From a checkpoint of a small image diffusion model: activation relu.
Rows from block 5 of a small image diffusion model, named by matrix and row number. Rows with one number belong to one neuron. Each number is 500 + 25 x the weight over its row's rms, rounded and kept within 0 to 999. All counts start at 0. Numbers have three digits each.
After each neuron's rows are labels from the 100 images, of 14976 (inputs lightly noised), where the neuron reaches its highest value: "top examples" is what is common among them. Only what is clearly more common there than usual is listed. The data: stained colorectal tissue patches (NCT-CRC-HE-100K).
# fc1: MLP up (model.blocks.5.mlp.fc1.weight, 2304x384), inputs 154-230
# fc2: MLP down (model.blocks.5.mlp.fc2.weight, 384x2304, transposed), outputs 154-230

fc1.396:479507535504468499505532519509470477507457531527512498511459496517494462478508463511485549463511502484497524522484527477500492502526512504532490474467510543495489484540493518486517471499464477520523539524510487487474481510510490540
fc2.396:493489459511511494529471496501499490520511490514530537506491477527478520479492529545490489529486506487508469483474485473514495465447475491471515547505491532510503494484472484522521515528477493504483470478459487534509531470524494494
top examples: tissue: smooth muscle

fc1.403:476516544499495485491489502489519516514489475512492475532506519531503484490478481474530469493556501529501513529530517507505517477522526511500492489492441478471494510513536496492477452449500535556509504498514474481558466481505512479
fc2.403:516515488477526491535488479485513485525529505504532528492504533509483527530490518501502467546495494477490467458535514450509498489514488511524509540506529460500527480509485480501541532565555486490477507539490538536506522481545504526
top examples: tissue: smooth muscle

fc1.461:504515537465456511492504503483495544517507513489454484513522457514513503532490508457544490514502513534491557478509479503501511439466516552518485527509493480492461500511453487521493475458491510486508508494512515491511500474520531531
fc2.461:477478501532513531500535482534466473530482493475517506482510515489478482503521486531487487477491484514534498512532531488464480540503497482514531440500489506527543493468520519496505520512484505496488508513467463478486456503471472503
top examples: tissue: debris

fc1.478:478489492529507508476507502514480464492452523508481497481478484525488493491508506514489536503473534475526526540487542470522486508509510480476527480473514502508502484532527516513490530450475456526549505529472481475505481503476489498
fc2.478:494535476480474462507472502503524474497495504527509507540493458533533501489474538498501485536470495518487464494504486478513520462455508484492480555523484541489509528518494506522488513527488521497505478484472497488529538481516504496
top examples: tissue: adipose tissue

fc1.319:533519516486501555497510504520452502487488484487447450491521500477469497471496496454488531465508515481489526499580510525463498472505527503494490512482518539520509499516487470486485465491514483507515535528506475540489452527525502517
fc2.319:480480472482538486485506527467498479529494500539513505484494513509535495481493468499478455518506516530525469507466471498485517528508489461485517491482482453500506474488477521511494524490486464455543456484515519493474533486474471486
top examples: tissue: debris

fc1.358:460465575483505519485539479485469535492478514487444502510462468532486501483494491469485500486516499535468494506506504503496513460498533526502487508511498483475468492530533492504462468455472484489521474528492489507519473501513507525
fc2.358:527527480459483476485479474465518533505542536548523482506527489505512494497493502479490465524468498472486480465487483519503479479482502523500495537545492514473507496521466506505483519522471477496493533498509490541524506498533505519
top examples: tissue: debris

fc1.402:501525517515466488479523507512519486485518495495506493526502435523489462492464520504542483447536508532515529552528495462535525459428515486487470511509509536471488502520492488512475476486475534478505474491519511461534511486518489491
fc2.402:483478518517558499525516510488484486535486524469520473470512532504467498514537482495466505523481505488489514477522539528471427533540501497490546482449480455507499466483468505475481489491530450480510536509466515556515507539500531538
top examples: tissue: smooth muscle

fc1.424:530507520530481517497520506488481491506505506492475523515493486517475496529478489504520524531487517494525553505458545506491476517456541474510505455495462506522498449538515533513514517448500464507500500526479492503509499507515506495
fc2.424:469526469506473465496498504496512466488454501519512519547502445534523498476470544512500469538454494513488444509486495483517531473453509459495492540519478551502523520508517512529512503503472517488530449471478494474521541465520504509
top examples: tissue: debris

fc1.442:477527557473465519472545532518481484511476536505481496513485496526503493447508517454534517496509470501493520543491532516503526479483502524463478460485489473467458495549553504487492470471504517517498529502493501525466478474478475511
fc2.442:533524485467496457510452464465520536493519493510522512503539519503513495513491514508481475526469485472502491473502489536474490494501458522506510563509489512490518521510456494533523514522472460492483523515481485525497525482531508513
top examples: tissue: smooth muscle

fc1.741:485511544534504523522528534506445499506470487468457515470471471519499509509497481507477501492475497483485530487496503528471486540507485495518472458501504491502515482500494509482494470487468483544522516532493506497461475518496505525
fc2.741:491503480501460468516472509502538470478481497534518516544485481506524499495478518510478506535446486510500460509509480498515525468446494447501487532524478538521533536522506506526512519503475510482494463472472504492538518480509482519
top examples: tissue: adipose tissue

fc1.620:483529502545450495511497499473492490509523496518513492462481546526459472481525463488482493473465527528487475513520519482493456499526546501512487460466483476479456488533504465488475505465489487475475480503499490538475490554502510537
fc2.620:484521465511477494489474490522531483514459478520537554523506477521506519490458564533472508490498515518497468489517459475528544514459498468452536555495511534513483500477523511502547494540507518488521478507490481484519510459514499487
top examples: tissue: debris

fc1.738:471506491545554487529539469470511476501482485502498510499468523464481499486518466493482514511492532470477516501498495478509505508489489449504495455475509498516521455510511500489498525471507443502499476548499487489516506557562463484
fc2.738:506516511461477482474482540521486455490501515529555496517490481502475492483483527533549524509488467511531466517535504493495493470484518494470482530497481499501498533500514514490494485509493572481535499469524468468493514431473520478
top examples: tissue: tumour epithelium

fc1.10:482481568499490522485535520505465501504466506504501454514505513519494502500482483487473513486505490502509519505475547467544499529505507485508496504524515492497486494512515530481480473449471477502550500536481477506472479507505526484
fc2.10:479491452501491465532450525495533458497482490526531532521487471515501509490486543529489512544453515510519445507498473481502521484461481456494525542513476542526540540490509516520524516531491527482492458480477496503501538465501471511
top examples: tissue: smooth muscle

fc1.498:458511494506503493484533504500489495486452505530489492494474468478485508473483488523498509502478520538516524473492515511512494506473530461511489530493508520483488497527512517515517503462471499505508536535486482489495480494507488494
fc2.498:477519466512494476525467508502513442510488490510519511536480464542507499499492529515493504527477507526474464506487470467515512464461534465477497541527483541503500508500509492500498519530504528481510480484457503495534529494523516488
top examples: tissue: smooth muscle

fc1.383:481509475532534489505519509481521492516467479479518523470504513474486536459476497496469513507460511473529491486497536468503507505512540498493494512465496464510524481505527514502465511473497455510480510513444514545497478536516478536
fc2.383:511480484495495478482486539535507450488470516538532491545484469546509486495487536519498499499484483541510461523503487490496522462470532465495516517492492515501460514530515527510502505522485556484537469458531478478527519466484508465
top examples: tissue: tumour epithelium

fc1.24:459477524539502512509538484517474472500455499482490517488495509506486510491523471524492503466457510479520512507474517501478515541500528442512485489487500460529498487500549505491504512456452472516483508552464501498459442527506498494
fc2.24:543518500498487513504469536491535484455529492520517510510481480500514502504489526476506500528541508511482486514518473518532480466500478531473482521457457498505461513511482502503498450495545509477514501471519496475540535501467501511
top examples: tissue: adipose tissue

fc1.132:522492522487534499506498499465496523504511495527447496473486476488518471489468499487501476473506520509479532514486509458535536471525508521511476512519502501483501486494492468520511494471483440504497496502505501499549486464504518512
fc2.132:462487501521491468490516496483467482541458487483475535528502484496490513521523485472508490517487510482496515516534502503476493503468514504448555522491471491504499494483469509455484487452491526517537489509479472501496500509509509483
top examples: tissue: adipose tissue

fc1.310:463548511516482477459518496534473506494483484514505508529493449540504511504485524510528490466535508531513554522517506486542521486475542495479498495528496525513476494477533506454479494467467515526525483487509477466512497499506534449
fc2.310:526467489520531487545449500464526491499514516491537514455531546455487502528523534500479488544492500461503461483515496520466466494548474500517528516506488471521528524486493484528538508520539485460454531509488538519487524514500486543
top examples: tissue: smooth muscle

fc1.229:521457504498525493508518471496497502485479538480502525536477485514443500484507496491505549498499510508487517551497515542523506477484494505499480491499516518494507465530518514500465506428481433525470522541512515488515478528501501460
fc2.229:529474467502470483498470526473520483489495504556530510513504454517509471511473529519497492526472531474493500479532502514520513467471527473498494544543511543539495518540501507503523488516484483502449485474474492505539517500533484508
top examples: tissue: adipose tissue

fc1.419:450528511485506513479577483488487517515473516490440514549477461518489555490482505483507495463510478518497489515513514502483484489472512545489478497517504503454496513515530502502464477483503519504492506505556475531504493502539521524
fc2.419:541504490495500442545462473435527551522493479516515500494548516506485468553480522503498464531481496478506477452452492468551491516502481507517484547519484486496497467472463500498542524483473471514473537505492525534477499497510532522
top examples: tissue: adipose tissue

fc1.34:503491459549527516522505485479495470513472481496487493503521517512523526521515457523493509503509513478527508504497499479524476531509481498519509487425496455489457482510505495489478511432522442466510468544486545534496451480514476528
fc2.34:471503501490489470467496524518492461472515493521520523548485464511492505479469544518511501498458486505524481518530470497489540462451524506485505533544490543500504536490511520507518475522484540519506457443518481494504529469516485485
top examples: tissue: tumour epithelium

fc1.746:507476542453452471499571477474505497489481534464471495536479499486492475456513497495532461483496512531477497509500527471546512505498563494460490501520526500471495464509511478487479498430508500523508475489483486469494463466529469512
fc2.746:521515471514501473536446494508524483513462524509567530514546477498487493509485571532499483530461502509510463500495498492525493491501480458496517525522482518533533533501520499518521514544487541508467498512463512514493544466525499497
top examples: tissue: cancer-associated stroma

fc1.704:459502529546503476507497465458487489468499507494479520486486533503474536497505492510470540517464544457486513506501564493504487560520512508475548512484515492506512480535530491493475468469476487476491494570482518547479478500514476499
fc2.704:508503504455501488496472552548505443510487508534541529523499461528485488490501514534536510533496469532544469515522482492496525514499509477501499528506483515517502509518523511511522512488483544507531481443505465478529520430453510465
top examples: tissue: tumour epithelium

fc1.491:505455488540534524523531485468485471502488483463520528489530524457464505527542451538461549505486502463508496505463495494478488499522506477496526483514502520481507460484497465486528485482482457526484488529460533527488475546514487477
fc2.491:481529543495480489465504531525496488490466536519487494520477455523500485474467523493546503469517481546523513516518505501540521483476529486498491514479486502515433508545529527497465465468494532502532504489525476478517496473466506516
top examples: tissue: tumour epithelium; tissue: smooth muscle

fc1.733:494462511504455491500479491502476496477478486514505525514492472494467503509489489485512525484496508513498501540505528502542489527480489480515481476497483527492472513561520489499478476450470485530493507524490476501513453523485499513
fc2.733:476527472508484483526475520506528450523486499519511510532488458524525521493480524519507503531446498505485461493499487475515523441447514473459494547521489539494514507493487496519514508519501506496526450476465500503546542480529506492
top examples: tissue: smooth muscle

fc1.89:490493498517520537493537509493483514530484507483520502523505519478491494529517488496486482490490453523539470473522531524510471517531497489484476457484518486490503470507480499509499463453506492517473534506495493487490479483493501516
fc2.89:478527459471476509529509486520488459497475494506519494531472459516519502471500503535517505512448502517539481536488478474524523450425515480461469532490480540506506510506510517502531529542503531487491448475473499481534489499533500459
top examples: tissue: debris

fc1.440:474461494526551502534536483480501527461498461482500534474517519490475525545511447543465541521484511461497531476456488475484495525531506480479505498488532479474521470461494494496531469438491438527480479509465527533480499531534478453
fc2.440:489514543496466503466498529522490479487488541526489486514465450510490487465468539501548487455531487541524498527532517511544512475466534494495491516496484514533455519531531531497470465483507536500525506494534469477521489474464514514
top examples: tissue: tumour epithelium

fc1.84:471511540509475499503562459537484505501431501504504516540484456526498473471469497483498488489515463513514487546522500521521511503509512538521488482497522474499487518534504544489502473441494500534514510545488508490495534506524493516
fc2.84:508528501468491485525434475459524542501561487506539508493534525503510512517501510488465490494493498486493484457504478535490499487535495496490502544497495521485516507496480481517545541511501471464472556510504497531502511499525507504
top examples: tissue: cancer-associated stroma

fc1.598:487472510529539466517534504503486474509471497516457546510436502468456511485478484536509509515480523471469485460471493482494501513531528536453502505493480524501532513502507458487533513480508482499486519544446494498510486495470508468
fc2.598:501502495501478466491501520512514483478453495542501493540489472503516494495513543486528474492506491539535525545536485525498533462471494503541484492508448510532459520510533537529517468505505534496509488473528508486544454472497489494
top examples: tissue: adipose tissue

fc1.547:531478529479466551454537506455512526491496469488466511467500486520544450506498472468504512453499507481503506495459552481458472493513520520526505526453541525529495487519502469498501492502473468476492471505517493496555493482557475484
fc2.547:444510485517490458480479501502460456531471547505513475531506468499510507493519514491506459508492523512486467525546504518532521485466482459470536558495425491514492535490481516464471465493468503481537471485486497535520529532511548522
top examples: tissue: debris

fc1.50:513497558450490501480527495510470499473495522483480463491479490510501516460482480477536525480513470497501531512493553487501522521447518494509490458482536510513483493523528539490489475441484490507529549498524495483501451496518528473
fc2.50:496484461504504479559437520493529444506504504507532527533496489493502496503505540538503510544479509504480457519501497501507503498513487449522502523493478517515553508502502492543504510520505509498493491493484506505493516450493480517
top examples: tissue: cancer-associated stroma

fc1.307:485468555506506510518503449482476498513488491534507489484474478502477491503483477519518499506459514523512544519493488457499470540498523476540563465496520452499498460530536525526498475449444448496513547547457511530503473526495524485
fc2.307:502495493495503501512461534525534487496493523511519534497484502482524502495504539497500527564478518517461457502507477490500522496472506473486499573499480525508528535501503495479510529534508526490508491440495501490535544465506510471
top examples: tissue: cancer-associated stroma